From a checkpoint of a small image denoising model: activation silu.
Rows from block 10, named by matrix and row number. Each number is 128 + 32 x the weight over its row's rms, rounded and kept within 0 to 255. All counts start at 0. Numbers have three digits each. After the name is the row's rms in percent of the matrix's.
# conv: 3x3 conv (model.decb.1.0.conv.weight, 128x256x3x3), inputs 154-164, a 3x3 kernel for each
conv.10 097:112110122137166129137122123121155119081078111143081120196193159200188193131116163152042142121027089175255159163084101184085171092070118084072164047110120078077111159176130161106113106109237129126100122067167135126146124156147133090127134129125177182147140250087101215158130130119115189190061024102
conv.11 096:159162153098079093138141126081137092159201159143097148106134118170124128145140124095149091198144133168208151118125122092151127160132123136090142061000104167084161141149148093194084128122083061073122053000096096112057139110099127118114168134153111067100156208129093161172116116120067069113116103167
conv.12 103:130139143112157140150149099137144139076141149125142134149120117114050110163161154128173137185129122170210106138104158122109097010086152162081150114130188155037112176206148105000151116152095101137067119255121149164097162162092131139176082123134150132111125215127130174082092096174104160127134189172
conv.13 105:150079137148028133154137138130124121131057156150102162116109119125127115086135108134136104137150150098153180089079073047062183089122183152142088122129095134113105194136137071169114132131110130147141126108139117118110114070139255200195120126129055137129103174142115163163115119121201138096084158121
conv.14 101:128100184122105128134152125119180169064065068198157145134085141169127127121174117126131078168118109186166188124110124128056117081109139149147117103086035112158116149061128139160113126131105145066134140042125142173174164120125162085153128111098082029173212051075107157109128242190087055124150181124
conv.15 101:160108129094148181174112137115071091073000115129070125129210102148131108201194172114135145083000059102132184168214097124220120173194129143169156127174164127147157078042002134246123200125103166154155122104148091118149103000003023000127103075155124112088144204103113135114128084166145115167130148125
conv.16 103:091118124133172146104104108122146159121114111171185116145086115091131122032087106114127109126090061130154083143152090140187128142220120139080155132111113118159149155122085093081149192251139106131108132158102054047112134199132086066116071140174138101157114184147151228102112156107125199117098212133
conv.17 104:125113115104105130149102123135138107083120169089170129142169132190183131108105138131103157138114165155150094097179143061255000145136059120109072093000093144184112139169134120045168110200214126148147212237131132138117113151175069168073104153100114126142136036043134091026136095131113183083059143091
conv.18 097:149133129145189132096172205142104123073060145086100181128137129136169126110159043147221110126113076083000107164136146174094142156069150122134158097241090136154109196135150146159119081063117133011145156003097136099146095124116132165113124127112133089134112109150134199232156091162162057154103087111
conv.19 100:139112147101046093125105119134109107120186117124183078173083134170084174156078098056124128000095132140185078127118106158108141149141080151115073110105208134141115115139136159132127149126084162157161176219143082133064127097117132109107104092121132124121162219145147126114189142151156120180070108118
conv.20 105:162104198115124169133119129114122129115092117137087122088085091017010110098061152188161130104167198155130109121114128156097169111189102180162168152085212149136208116048095098039092104168197126134221131075172186163120204132115118132104079061194143148130148167144168053146080101126142141131120171119
conv.21 099:117136145136081140124133107128149107122133157157073140116118100145100159143130092141159144073139129164132157142116148110006137083071096197161112099000036127132170097139138088150101134121132126098157135240083118161137131105107131111125149099119082123170042010093159077020102106132202178150100148141
conv.22 086:111122149136073107203118111148187107144149113209202136135091126133044152149104139147127136146121119122140123154144123127070134134135141089201136082076137082107143118138100146139184172214097091052131122103109109111086148126083133149114074096112123112126119152142125150139111102185091078150198129166
conv.23 099:131092141097038101117134132095129143161114162115068124093050108105093134148077105116114130139188165167125123113075107070056130108141122088174183111177214110138165112157122140167141131141123087157125153198092133096143168112134137118167158131162099085138139109128112073101122153096138133116136163119
conv.24 100:151118149168108147147131176144115144116069162101092172176150138139157181131107120133097105136219187151199139111143083084100101082095119106083143131116107114099122138143078127175060159108127135111136116087105082129126155116104000000011072151160115141127121130110111136174104116132160081110119101147
conv.25 102:116179134156234138114114143109119077136181156111141099140153109139145101142129107132139164155183163118173189147086088137028117158023105153144112179122135104158114120190102143132150066066186111131089106187117134123133112096095146096029140151117077180052154153116157137141150108184143076209108088133
conv.26 097:120098129117143108127132118138119104128152142097123144148117119130198090150213144112126168144186137196160159117128075176132161177168101098173094136159076102122126121156110101123128116181200174068181144000158170107114101157144104108106149114127080130112114121113082175135145158184188031170077046096
conv.27 098:070092119118113135119130143158117141172166092165142148079146116086154080138129113120114155196165078153180176154111127151142111155132105109112127111060077123116073133181133145084063150098146000000115028106128107096140128123132109128130144128117198158148166255138115154110107158157075000155182119104
conv.28 103:141109144123080126132102084077141116112165135195184158171255186179255232108208154106116177093182129114172131145047085101120092122088093132166109125181123137118129208151150147120146147108150117089128085137146147091111068102057193166134107108128149136138147180112140132099117116104087101101115106071
conv.29 077:127119090150140134157153125139124134156143142133127093168077084168128098155152133143149136204100128140149162120143053115135057110113072140129139161233144173230138122093148079078068136148088102120081118119110149072144180103101142144030085163073146157141218148128163172139131173097093197142079116147
conv.30 101:185181027130173062053096001140154134105081143104146135114117091143186134097136148129167174119049127153121117090070156163119152192130131140152131133166155159109134255049095090000190166235168070117201117169162138117124154186140099156101142141134065123119139125098134086131142087100102111156129119112
conv.31 099:144132153111086081141170160092128126186115000154163133090086118087166117103158138125121076130141104172140118139084102057051217072147122109054005130068061137127101094099074141084172137109083158092212140224171137113132133097094092107170128106120117129106099097137095095097176115180134146144085099133
conv.32 104:114095118079097146082096097067068052166156089214149157119083116151069117112160161144178129092108223123080170082114168053097146101104118154036057149219086117150073089064122115164165149154085086130124093189148173137151119055051234173104158185133099141105148143173124116129090054135099101124191184164
conv.33 107:097132157137206255177121166116130142139133135137118116070140141070119194134101119145105072142189126115119166129122110130071149084074108120131156133150113112115103101203082151142027157056140181072115132084109133121124136092165186149181141118133068154105129187141125096138133098128179029169170042116
conv.34 094:123130154143112116130130141108031000000000000056000105142200203193124171111141139154106157123090131116201118117129132173155130162124139083073153086114095158194148104161143142140117118116163145163095154186065155134148111143152099151139127130139152138163103113156104127139150180097091211114076158106
conv.35 099:064140153079139175090092133095195172122128108159140133185170114151139125064138121168152186115089147079116103031046161098150146151089104083167167105124147102177153110156120111145080103122146126062134100103122146207157138145114107138141107149162107155142170122185200176117148029108150036147122173063
conv.36 102:142127139143152137151103120161113175155064109111000106123195110150178129076043103105110131150110162145087116039158150152255114113114101135124131099184209115148109113130095163242144134211068070146172191143088089085131117166165092192153227113054142118115074136098086119115124061131110120089079068110
conv.37 101:115123156117150106145123102090120159113152186096187108090077083067057110110132125080112158045020061131114057086189011116178087106181161133136162122073125077141092081094179139225114119159080147117088144151163146140112089111172159114133105121112137046149107162087132112075135229084141184033065143143
conv.38 083:111145129056109131078101076138132118148096125187106136090088076206195174133102103160128177178129172169132132087068109065130124093166113124119143132055121110119122043117133104110152110132087098127116098085107157140160134151141069176143107125113129135125080121118100186160132140075128192154115099112
conv.39 104:161114165197116121122149142139149131120101164182119123131106123138150136105119122105112143142113097123150060175150133103098146126136122004255123186000255158202110170141121136098116141148121061157129091193149161075163113118107142045114123115119095128104124143116114181099164144145142164173178023097
conv.40 095:119112131142121118076112083151166117111119150036089128067055140121007103132141168122235168137161217131171168151135112124097138133100119126177120051038082136136186123124162154097130153130140148128140000190130136116114100109100081161165076129118140106126084085172097067109113142138143101142149100113
conv.41 098:100163096114130133112134128137185127100137131096085164093070094019000122116070095143162145120091052124191131152086168149082158190108150059006082106000067128085111122122142109255074078077151144123127138149118109159124159162119136132099093108130052096129137200103120126063139145115113187162130114114
conv.42 103:172105118106173140155076138150136099078131110087117129155136128013090164155062104107117180141160030064123110156146160094157137075091083159012155164181059137135152163149146162113119158115121073099109173064087091130095123124136183134155138113134070254095067111127142099109163181113161066138138149146
conv.43 103:131160124129124133134098108099118052108112119117189148140239145122139094119085113212076129107000062108136163108224236243181134215148161159126107151147157126114123069184170113228062090149150127183113120116072133184145107168135116173138169148173000182125089133172132084124172127188118197176154193135
conv.44 093:114127095128174107120126110174167148133120145152099110067005109005000057105049135134134104115087084175202133151140117147055116103071180136086143114060068154108130146145115139157111132132119134142123127072059160119126119181134103137104101122120127105141079131129105165136148141130128066129169155174
conv.45 099:166193070168207050124082065159162128054065157000000095169161187176193189190212151090144114153144154149099141108149143145104142122180092075124164088132148119169124181132102215112223104170119140152126149141137103085148123169158000153195048107170128107095120093118127161100170160131143090155108066104
conv.46 102:123172126113139124145156120172202170112124093137160128086095059122091117167162114154198164148075109165158179092148080182185140148200179109216133122117123147140121132110136141196104112116134025137105069111134136121127118164139114107072120165134057012115193236132093234117139255113079196105170122150
conv.47 102:136105147119052000127076066161118114148108165151046133125108077084045050153119088130124118120155119102100127092102095083090059070066102123105132167252112113084141164097135094190174106126126177113172096103116131142126106081097131092114087113145115120107089157115099174139099092182084084155114090121
conv.48 101:141086117098129125170117167129123098167143147114133114150087127072064115136047135110135080162176104090104102146102122087057089082080115104101117122089108147126110116028144146163036115124188151087142143107118149107131118130155231176153150133059132096141137083096127109116126082120166145165127111103
conv.49 101:159109138173130135092154143105107099076080109152141124107158164132183102091136142198154116170089106174187189079151133116125159088061131151097110138111120149105145093098103116157066099078126120120155091091126100110126139125119184104105191113103147152098142167102115159064099136156124104125109131126
conv.50 102:138115155095068070074133140113080103142160143055131116176162142109158173133090138112098110188105063127142124148095131083073103128076136144144194091008091176149169127126149088161149116044103141119102081135092134142116119175159168238163104172082140201124154213155106178109149180133065087191130105120
conv.51 096:136139135114126137142086101157146141104089154135103087076129119078075081125201122098073071046000024122206119124167123155216099131133083080135095110242179157134080111158155152130173143117103147131158114182134106074101136146134110124110140128104193207108154193145103120062133124134109188166116109116
conv.52 104:091176115126184137143176118183154130129236156123149115140108099072035103000042130138114129133162160086085114090180096117066126131000148129125085164129104100074134080205146197086056082027138124132152125158131137130143149157106134149052147125084152128174037059140155091179101170102190145102148114132
conv.53 097:102117138135067156130116142165105104098068064188186153103203141091166077171119147132199155144090126128136137135137114150108178121114145155105006146000138092088119127126098105156088111098070092055159059209176149134164149103107145059137128126144101100114097135116095106094171090128188042165096092114
conv.54 081:138131157135182154179146127144155108111171191094129159044128136060099160102146141113117135128106119091129097131180141147150168109107219108128095091124064105079035095170110112150138139102125109095131198134125197165132115151125170153129129129147127116116074072091112055166135164130178148151140168146
conv.55 097:127112086126130131114107129152127106123094137084092131118123169019113164134141120158165144080148115132165121185113159166216146128181123130016132209109160094123146124191104145204158136163139146197218157239167165146090155172138158126125168136133114103128057130103124118116126160119160145063094173139
conv.56 101:115130106149098100148104153130096090133076110135117110117131149197146152078102127125088096167110159138085168178168183171131164123180126176112143118004187166131169112181135114124150123118134012156106066255090107134082148174146183182162141114171096137143148164139134069143134153147114117115122249110
conv.57 101:140138165130138157122138123089113111167130170178092133151080129150140116097111090121125141076131165051119068102136116140236156154119147181121102094075133093097171097065128097255090228124151134172134216143114108136077113135135000103107122141127064063137135185101116177087138119115172122130230091101
conv.58 097:134111126152146150149107141129081100142082206179186114084131117101182141049133079168143151108112145134200109199059059036147116064162120138120142110095136158140151148168019128206034245128074148088067185034111119062104066092106063039112113111124137141129126138107104124123141105045126056146115079095
conv.59 102:116160139015035142131118109157146166105081147131133112138166116146169121139138097130125109115123119154132105142104121179078121122093132145100134129066100178135151069178126073255109119178087183110107159049086100098116134106083092164139104130115130135143128154116135138131153136146178120170101107086
conv.60 076:137127110124133107096112086099090126163151117142149092137184162099099107109104127168145171175147140175146143091119132081173129121192124151092087146156133143138158142147117148149088111139131112149158071089150083130139159111147173138198153127163167105114155175149124163115126094156132077140143123118
conv.61 102:125123112115121154111133129131143140080168100123164115131176063180128143181094126145164104138166118119120074081109078072150111074226124162140135177121099121076119123114134140156157149110119128144116138078128157165131119159113117133102139158152136102138164152151095255097089141092104181168142128092
conv.62 106:138122122158184145122108148129213108127142122093077091156120162092039090116154136118099135106208131078089129155121152093071106103127167104134146168117100138154108166127093099033156146152122107160146036084119169142171150119139124172130099151126067094177127000172122094079075139067098124128111045121
conv.63 102:113163132093203103150139123168147135142171179129060097102126125051160087176185112153115118143000110185110076107239065129150122171160120078130136065132127130198141092187084179135107164096121045000116083044179110131157089143101128113116156164137232075128150056095137082069134121189128042164147059104
conv.64 098:145127094125080117142128070139163190116105177084077126035014152043000108176109111116154119137157194122000177158095165188049179094110148114108105135169123159123156146150154100086156092111159153100080165105143110083124111171255109255187123171088151116118188087167155127093128137147096098132145148110
conv.65 094:124130106089114132094092123129095110152131189087087097110118190141079144181121130140149140206188134162150151087150124104147160059143151075032078125131116150162083132166180110179129133158158194136161160211070121122124129133076117144134098141155193128115208176133149187210115157121104161151105172190
conv.66 102:133146117035115168109131138159143077102173075098111111127151140107175169146120100126139092071145068149170085053092139120151141076125098116185107110247090117124139111111129091187123058151112209070200085035176088096108086177130106149096129134139078178177053159104095242183187128138255206158063000092
conv.67 108:106144150145111103120123121160132117154096106166168082127171154072126095056123138124084106095120099130210161098148088117183113149131130070162101120216172033072064138123153131233176196149163093136120146083131111070110147115114107152153084096123133152108147185085076113127085063134089105160166134136
conv.68 100:116119120093107138133125109150138135090044167045075118101089108056060093091098124125128153115060128076088092164084099150100121068101126140207172181137142184152159124062104134101129070085160157160123154067148123101180158101123149073059143153128067091157132121100150100127153118086205117078184115144
conv.69 101:109126142111094065123159124114159128134232152100145113126049187074000185175186199116177125066188170134111125130085107149066144153070147142145162151123121117172135165093144107123190077173082089082169105123168168104130089082152161131142134148125098099132109043138172103194160130092129106126124113092
conv.70 102:136129122103122087110148099131135109098092120136118079144127112051027113185160167106156095090210202192208162142045140138153143155125080167091111188115209149123147106130122116235140119075106097117162046116140166118146111179143097124125128170116072126138135119151124088106185127161175072094149176084
conv.71 084:120142169134118182066090188139133100069063110000131109196180132085106147124097100132114125159109090144125123155166101152141112067074106142189147209119112138105128145117168094159160111094117196088129122083128148096139143133123165087156074132174125086151105112128100083112106143151117084087101075071
conv.72 102:154122128076082094149162117125116117152087159109157159127099063103032141153082161161176076082105142156068093118178115125227131143127121162104080079159154171101113089080073116099148101098141110103100161158180138192116158090111148143173148151123162079124080113167154037202097080150141181144153238160
conv.73 104:126164103144116145151142132115174088117092178099075127116167118152003158154095124146150128170079106089079095058080187104037116091080087096165086119138114116053082098077172134060124137067132025114151146193141075130110126142110102130122158142106063175092153127125144132121122056171159022159075102160