config.yaml
crop_scale_min: 1
color_jitter: 0.1
loss: "l1"
noise_std: 0.6
norm: "batchnorm"
widths: [64, 128, 256, 256]
block: "plain"
upsampling: "transposed_conv"
optimizer: "muon"
orthogonalizer: "newton_schulz_5"
steps: 22800
batch_size: 256
Rows from block 11, named by matrix and row number. Each number is 128 + 24 x the weight over its row's rms, rounded and kept within 0 to 255. All counts start at 0. Numbers have three digits each. After the name is the row's rms in percent of the matrix's.
# conv: 3x3 conv (model.decb.1.1.conv.weight, 128x128x3x3), inputs 36-44, a 3x3 kernel for each
conv.4 111:132142129109148149137146127127096148132127120114056123135144127145171131138128135226134115134160197102201188160126114080105100171160150138126097113048077122112106032180153181178111137086063104119121110113145123108116139139118123123126150133134
conv.5 104:115149066142138133124121120120075142116147172101156112138147130148183132132136126142141140142112124140126122121116125114174120152128126116129108156154102090117130147146136111130165144132188144155088129093137094146083137125124113116126116135141
conv.6 101:123124081092122168100136110121099154136174111119143101129158126146197121133127129106143138074072133161152051126148126132112183154145113099112142122096157131106132117111132078118005131078133138128129154154155128133104125105142132140117131120138
conv.7 101:131132133124104135140137130129158138130178129180182109117132120117140116116114131161092142126210124125093140072094082092112117108087113140111130127137120140096142116152162109063078121165145103137117111214122150159127146171135144181108139143116
conv.8 109:164129129120127148116148139143137128172149110094134125130137111116131108118117122074122101180137121121068154107174122135178177143113119140157137118195110116153136178135130069158075134146153168148143114084121141096161142122134147156153125114134
conv.9 090:150143119094153124136138140129134095153158137092165119130155127147202098146122127201187115122192153147128171154151104090097163167104127099164101116155134156084119154138146144169126139123156132127144083035120104099143090098150093063119135141104
conv.10 090:144148152098129151122079115123120112116124135125158133140131144123119137124120121116130137156096122131151133143132134126173135093125122144133123114114147129111119117130103112116131137149112142135129131113136117145141133139159088090109134134157
conv.11 096:125115135140128127131128133130135140106129138132136131142139126128136122125137136123120158132088132155133123122152135112138127128113119124109120122242093126171118129133135142111110129135131122128124125144109126127125135120130109140118130111125
conv.12 093:130143143133138118142150130126118128141124140131058161135113151114101131109112108153184104139136180105166193096153113133103183121137127104146102156172092118132126145141112073176077144097157117110114118073129151097157164098159171091141133091120
conv.13 107:133160157104085127141126108103122138137173123147138075127129120137121123121114129123085158133152103140057154123154132082133152141126115115079119100117128107126100106081121115027070152102126127151139159166136146121144133151130161180136125143140
conv.14 103:119146095120130123119097146113136128132084090110136142119151123134189119131134127116107106158053154113130144115091151128098169129135140111146138160155097147136143082121133096143061149108094104104132148129171120163119129134121136084176111132130
conv.15 114:165115104093071135114118140123090135150155143154118129134142134114122113105113134121112133128105134138120114134120127121128098131131154122151128150141145106127119122129146104052132150126083118103136125133131159131148140103144136152129116135127
conv.16 112:116176149113112078171131148138096125139103126118141147103126105145182115145135134114118134110130126142138138106124127134075136122140124125120132148154157135148131141117127147112112103140123112125109153177143136142127151162117116103119117099127
conv.17 093:128123140129117149104100134125118123106154144127166136126153124150173109151124129112122127120118107137116147150119130153199135130113133135131110141193129114095129129164110097142129120120140120121137116076124134138145125133151054026150163126142
conv.18 096:132103113122110129129123157113111151152173146142090150117157139138203130136131132130110153127126082120152094111075104137052074139133145129093145084050086107066104131128180135041121131134125113142111139108097146091112178103135177000105168133143
conv.19 098:146153130087119154120109154128165129126147102115099131140146140132180132119113110107197163162222088102150211081149085109099142115154133129115130140168101138092127139072130051210093121106125114081114090083116122080142106132169122092116139129108
conv.20 094:101109123146147140116119153124125106158169131085124136136123130116112118134099134111136125180094126137093153106134116143169139120126095115100117151198110119079114180089118090154164129165100144144122117060122147104166137125142065111081129096143
conv.21 089:121125114133150120130117145112150110141144131113115124130159141146216134116149140126124129116154140158119098104066107104077153117100118143164108160243168153197131119105137105089082150144124142130122102108122136069129139132121116080114117107143
conv.22 104:109122118124130154119102134107157143138148135146120167140136139151152144143123120122054195125212058119114086125074073117143137105101132110084136144056138126103113089137168114010148126165122142099125133116119112157142142131138112101136138112135
conv.23 106:109122113170124139145110153110145129155123154110098130131120140121111128124136128138142156122168117135162138096064102145098104139161134128174113161181140125140118134197122122148135105119109103083134124100149129131136148148129162163125115136108
conv.24 099:139141124109111145128102115136108121161151153076119153138144124112112128121142130167130124118235120163138175134109118087216105150124149140131140099168141132097138120135137105110155124148125133107116081110110117133125128133136095056140141087115
conv.25 089:123144120146094119107123138117161103127107097140101109131153117151198105130136137138163111081125153123143165129158158164107107121141120094097116141130143110145144151146086162137161131093131102146064117107131143115119098175133133158121117123131
conv.26 117:083124136121142105142132156128130115129112113098131129112126121123135129119127120130146126142096146117146139092085114118004082152172173102118097163178161137170131125111107067123172134113076102167143117193144125142116108161118150172142122156132
conv.27 099:137109132111115125084108094130168134168136121149143121129167140142213136117127129122136155154103145133141138092107118125101136127098086110140128107148123074122092118131121099109134127176158105102131134116145124131127135156113130214120096108100
conv.28 092:136122136154146155111094095125134112094121142116115130132163145152205132133123130157142129120139115104102218149128131139106151121133138113135101144126185136112118126163086092103120118149157124081144130088154157105143133157144130190119126074106
conv.29 093:142167133074079109130151145131113115103160131130173109139164138165209140135123129157131149166175136133124147132152112115062104138116153161116148113009137154129124154126143077172117119117148130107142103033127123111120120123139147099159131175108
conv.30 101:100126102100136152128103122133103115133093116124087132136141128143176116115096125113098119134094114126133046130153159138080124138137118120149123122171115163144145103078162155106075125144082136153104159121148115055103129096125150082120131124133
conv.31 083:131094126096013115122120125138080097147116146111140125138154120167211114124120122151114126104214095142136109141110124080047075128118131123124142129135119129123119087094098134155118136078132112129140097135127138156124129113152127126123140120140
conv.32 100:107074100148161118160121131112138167090182117093156132127161144153205141134131128163134109151097188123137131107141144143188083138121131149126115133131126128120133121142145145151149122133153139050122151151122093199106132101115102118157117152122
conv.33 110:114115102122149163159115121091189174150142068139133100141155144138179138139113131104177112111193145128144124120141143146156149144143110125116117121132137130090148142156106141221153089128120106143115146218123119101130100108109175157136103090103
conv.34 108:127136129113080133131081126176093140123103152125106126143142128149136120130116101143166083108189113126132111127188128102131070117166137114120129107141116111116135106093124158188169113104092141155148105161042148150132134141124142168117108116132
conv.35 104:112153151115134120134156122098116137155146114192153128134124134129119114113110125133104146139093117141145112096120147123194138128114144101091090120138094091111124114137149098014145154118096124138136128112128193108120133137112170168107121122120
conv.36 098:134130148146140124134137134144101136144091136157108099129168130152200112141115116137132128136166139149137165201132138106178080102127126102109094109111091131083066164158107108113166138157128144141136130141150133148098128149147128122127133133146
conv.37 106:124106126127129136134130148141112127148115146084126132127149124135175119128137133114158125137106168134147143112089125119022109149151129089110103118142097145112103126096124111152174125139087104169110133207156118159122132136136117121131119106129
conv.38 095:123123121114117127156129145118095123143134160121105141135164148149210152128137132114158144195162140101146178127133140087150110137138120133136108134138106129116142136133132088153154111163070100128104094070099133094154094176123106144088108117108
conv.39 101:111146147135110114139162145110143124127182150114125122128124128130119123126113116100154129174000153143129128098075112065000074143168110129120114141160141115121138141145122096179145146068136119140136066112156155164121127144131114097109132110131
conv.40 101:127130122128121145146129125117146130152179100124144133128144134126162128117123123191114142099233131113100179153125115139160206129137156125100118120107137127108118115095121194164129149115143121137127115092071131134128135089111133160113117125120
conv.41 080:156129135115093119151151115109121107123176119091160133135163126151229105138149122120144114146075142107147140144154149120111122143137103139152150127149131107120120104121143089114146104135096103143117114136136157142149137118137137091130134095112
conv.42 104:120124134118106135130132148123143137128177139141149117127136128144160114135138131132175110144108151145107155107136133122153134141142133137106112089097115105114145174153138120192124123132140091114135105122128128135108101134127105094116126154114
conv.43 095:117143164151093142145069139125146139139153135109132124150098109143082095168136137155117148124145110127143119120137127109117135136121136137075124124080091149088099138122132104134106114149152138132125130145128139120130142126135139065125148133133
conv.44 100:136139115110094140121153152129128116165154123097142098132139139131132088144120118133119124131088092104127132142107133100130118152145115101108118158189106130127127136120115096097184163171086146133136138057109131099126111081131117086110129131123
conv.45 109:107181155087128075182188135133092141095124105156130112115126133121147116111097108116131132128129128117095124114215150122072123135155124130144111146167155133159150139076109141098118116127131132126145114150149175165129097062114131159121102123120
conv.46 096:129132139134120143123141127130141111110117137132145133132120121144113112107101114133033133120232145125055096134147106108175161141127108155146117113118116116140115128191136171056124145131156118172139151106091155149151127087140145052121141159136
conv.47 097:145132135111144145132134107137118120133135159142145095113158129116197128112113126141119134086127125132129097145129135117151120137139142107134124133136149119150139148141143184099160145131101139139126144085094147069102140146128129165125133115140
conv.48 091:147121089124158131134150147103140120120172132131105138129131123134091086116123131123107136121106145128123124136139116133071110128150154133115139114147131139145131125124137104110143125118128140162147108114116156147100105101112126148141110151125
conv.49 096:115114202170097167076081148115139139139154109140128112128130128134160136130133140127129124149098130126124105087089129128206135126113141126137156147076111137064117124141132111086131138122101129130121126098116135095136147125121103069132117146122
conv.50 101:114123115128150100152111130114092141104181137102095099132141136151152142127123104136124120130136165123118193098138131138079132139128140143127119111053124118109114109169121125139166138132120124108098117109112095079129142116116091078148133149132
conv.51 095:129135121143122138138115115159101135090144172084074085138162128141190109123132123128124134188130096133108165122102103163201150122133108121114122107094129132098124115124143097065157117168115131154156126074141151100155152137146090088101141112134
conv.52 090:140150150079061128110086157130097141127097122111119126120143159159183155140137129148109143152098129134149139111179120120134116133103112121140139148205177129170146139134132135097095140124136093112134147136141114127149128118122134093111111129146
conv.53 103:124112123128113123118101128148093121103152123129204134142147144152143157148130128128169106117112169143099124150140134143044114136110136123116160109083105105115107127095135151224085113138170103140122127179126119183110150168125133168150115117134
conv.54 119:177144113091127134113174151158122136131098162136110130119143121119124097101090112131126133120180136121119121140154111137152112131155142112135117092195142115158120132145133183140166132123141146111121139067107123082122123154129142149115135120134
conv.55 094:111121113119124107090087128145096106125137116125106139135158132148203107119124127135109133082222139106117108187174142170186147130136141164122113108071135142132139105109127130078116157127081175200128101120111137155149111134115114122154138164124
conv.56 093:145147121091128119140131127145141132115128116140147137134120132114104120129100114103087151129123079134115100124183127144186174107135088113111129078112083149108105143124129166161095123105177132143122163146138099100113128131093079052097159103146
conv.57 095:129128143121122180111109142128143117141116140129113130130136123138187127127134127136124137106172104125130110158134119142205087100101143133123138115096115139119102129121127153089171121127141126145110150128100131124126113143113127117109151127096
conv.58 112:129127101147191145119155123126123139122136129137141122140143140143117123138126126136156104134119124138126137111131128119104156145127156146127147115147114103137121106100121125122121123122110111145130132177128126156112127117129117047116144133136
conv.59 107:107157191142164130149138107134111125158123095127133136129144123127141112117115116153152123135115146116126121091153169108104142131129109136155120129171113130134125147143130109142081129131157141113134119076117157085136158158113152148112126112128
conv.60 087:111120130150115131152125139140090126152096132118148147131150117170206122137133121113093141104194150141131113092111130083132106132145135128160112126111097133145126092134101147088130142130126102170142132140151098035144150148146133112108128138146
conv.61 105:106136154119100149109104149127116094107112112161134144153145143138120126119126133082123181151081078150158133120073109113102079111123129128156104149173144112134148119143132071029161123141045139163136139135141149160136113144135127189163138121134
conv.62 096:142132142135102159125122132124114115123148144161132140135094123101030101115136118149132127137125133110160137113152118147112096133116124118138121178191114132149123150134116100150155119104170148126127114050121130129157113098121129157118121158094
conv.63 105:152125121117155133129071140110138108112109116122129128141153134132154124115130109088164154134242082156128154102121156147175065151098151094126132137128120121078134126048157050097126129139049123064117109064123138137103153134116160120128125154124
conv.64 093:134118126153176148100121104137096134112103118129165164128126130125093120110142102159145120116190116121117139134114122107104142139098145120092128115208123119106141147129111105098111139105150129114121125104132119143114129144114113100119124128127
conv.65 092:157148164161072154119112144145121143138118146106139135138168140172208117144126134112132111120084086109115087141112108148192163111092136139120147146113158126172162130112130167113160130082127152079188137060179110082147149128158113048139158147135
conv.66 095:129130140120121122120126131126138105108199078047146131140132123149111118130114124076122133192132111144104117114122118140158129134131122139126123129133138133112115124125138047081085141140084095123131133183137109174109132096160092084178127106152
conv.67 098:142104121155133126089100108084138107099095127094103132144162139136202122130129122106088128127080135167088126118096177116076055132125108123122122112134139097094121119148080140128140119126112128128189127103166136186106133158134116131092141128138
conv.68 100:138133106154152136150126120111149174138204195079086128124125138127150126124112121180112130130160137137103160140138092097143149142143142120135124119117134091111124119138119106194206134118119144104129120135129138127154110053122087000093126102151
conv.69 091:129159135147186159099123135132147152127099118185151138135168115159218108121129109104161134135124122110123197105120127136172111106078131124111136094128101103123118125076146128106124121175128126115125156183110118160154161073098130124116134112140
conv.70 082:134151141136131139125138126124119123133072098121123131138168132166226119119126119097066102128153050121131061116138094128098155110146154114104134141135106140177122174070123056087048129118142139149106085141064130137110143106143138128147117120120
conv.71 096:120119137140166124145170125118162161112157085059106129159158136168191129150143142122096157102112098128113135149134104151201123137139124113120122143167117112140106120129143149161129118145130139115162149108130133119097122092108111093114125090114
conv.72 100:135145155120120141124139123122123131140093154090147162143173131147196122133131124104107129138113126124080093144116081052151168137099091139115128132182147136101120110117114131126078144140208133127158146158160134157141124150102130154082112112128
conv.73 097:137168109129111161146146138132128124172121176147073125126155132147187110133121125119117145133000126114122106126127082136135149141166138135148131179190131145155123149164112134131214157107107144118126117060109154129166137085122169147095136145117
conv.74 099:135088104136102116116127128131102133148129144104102116148169139157194129121131129147136161162155103135109142129144113109100094151119145131097105116083122134102119112133137106112148139127124142081117098092133136087127131080142141136133140180124
conv.75 117:134137099134144120136139124144140148155141102123112127114116115128114115127100116129121101141137145124142076109143145126128141102151138146161153160206163130167137141115127164165108099116148099141139119168126123114125076141072095227085103109092
conv.76 108:124136128152154140112116121117154147153092139092148111144157145145152130138126123126107184168077116134156131092014093115098125119093105117104138093067099113092122105154114101000156132170113107094109146104161126109146145147106131182116131133129
conv.77 095:130086110129159143117088139145121130135084184105113150124150138148196144128119130078069126149162094078106134148079114149166103138129143130100120133205118128147129131121140108226188164166111169176138114112122130126134128111112147109111131164116
conv.78 134:107076088143149152114128143115145127136145115133123140148140136142136144140127126110136120118120132144111105114096125166172121125121113149172140164189153132159141107152124102160154125105131135147138133147125136156111141136129143171142115156108
conv.79 098:127117122119166138087100170114120126088122101140178123133156125137171122131103116210190079084232093153180204091131122142145123123081155135157092110141122127084135114123128088125167137193116141121104077086102079118107125107137128095126139134123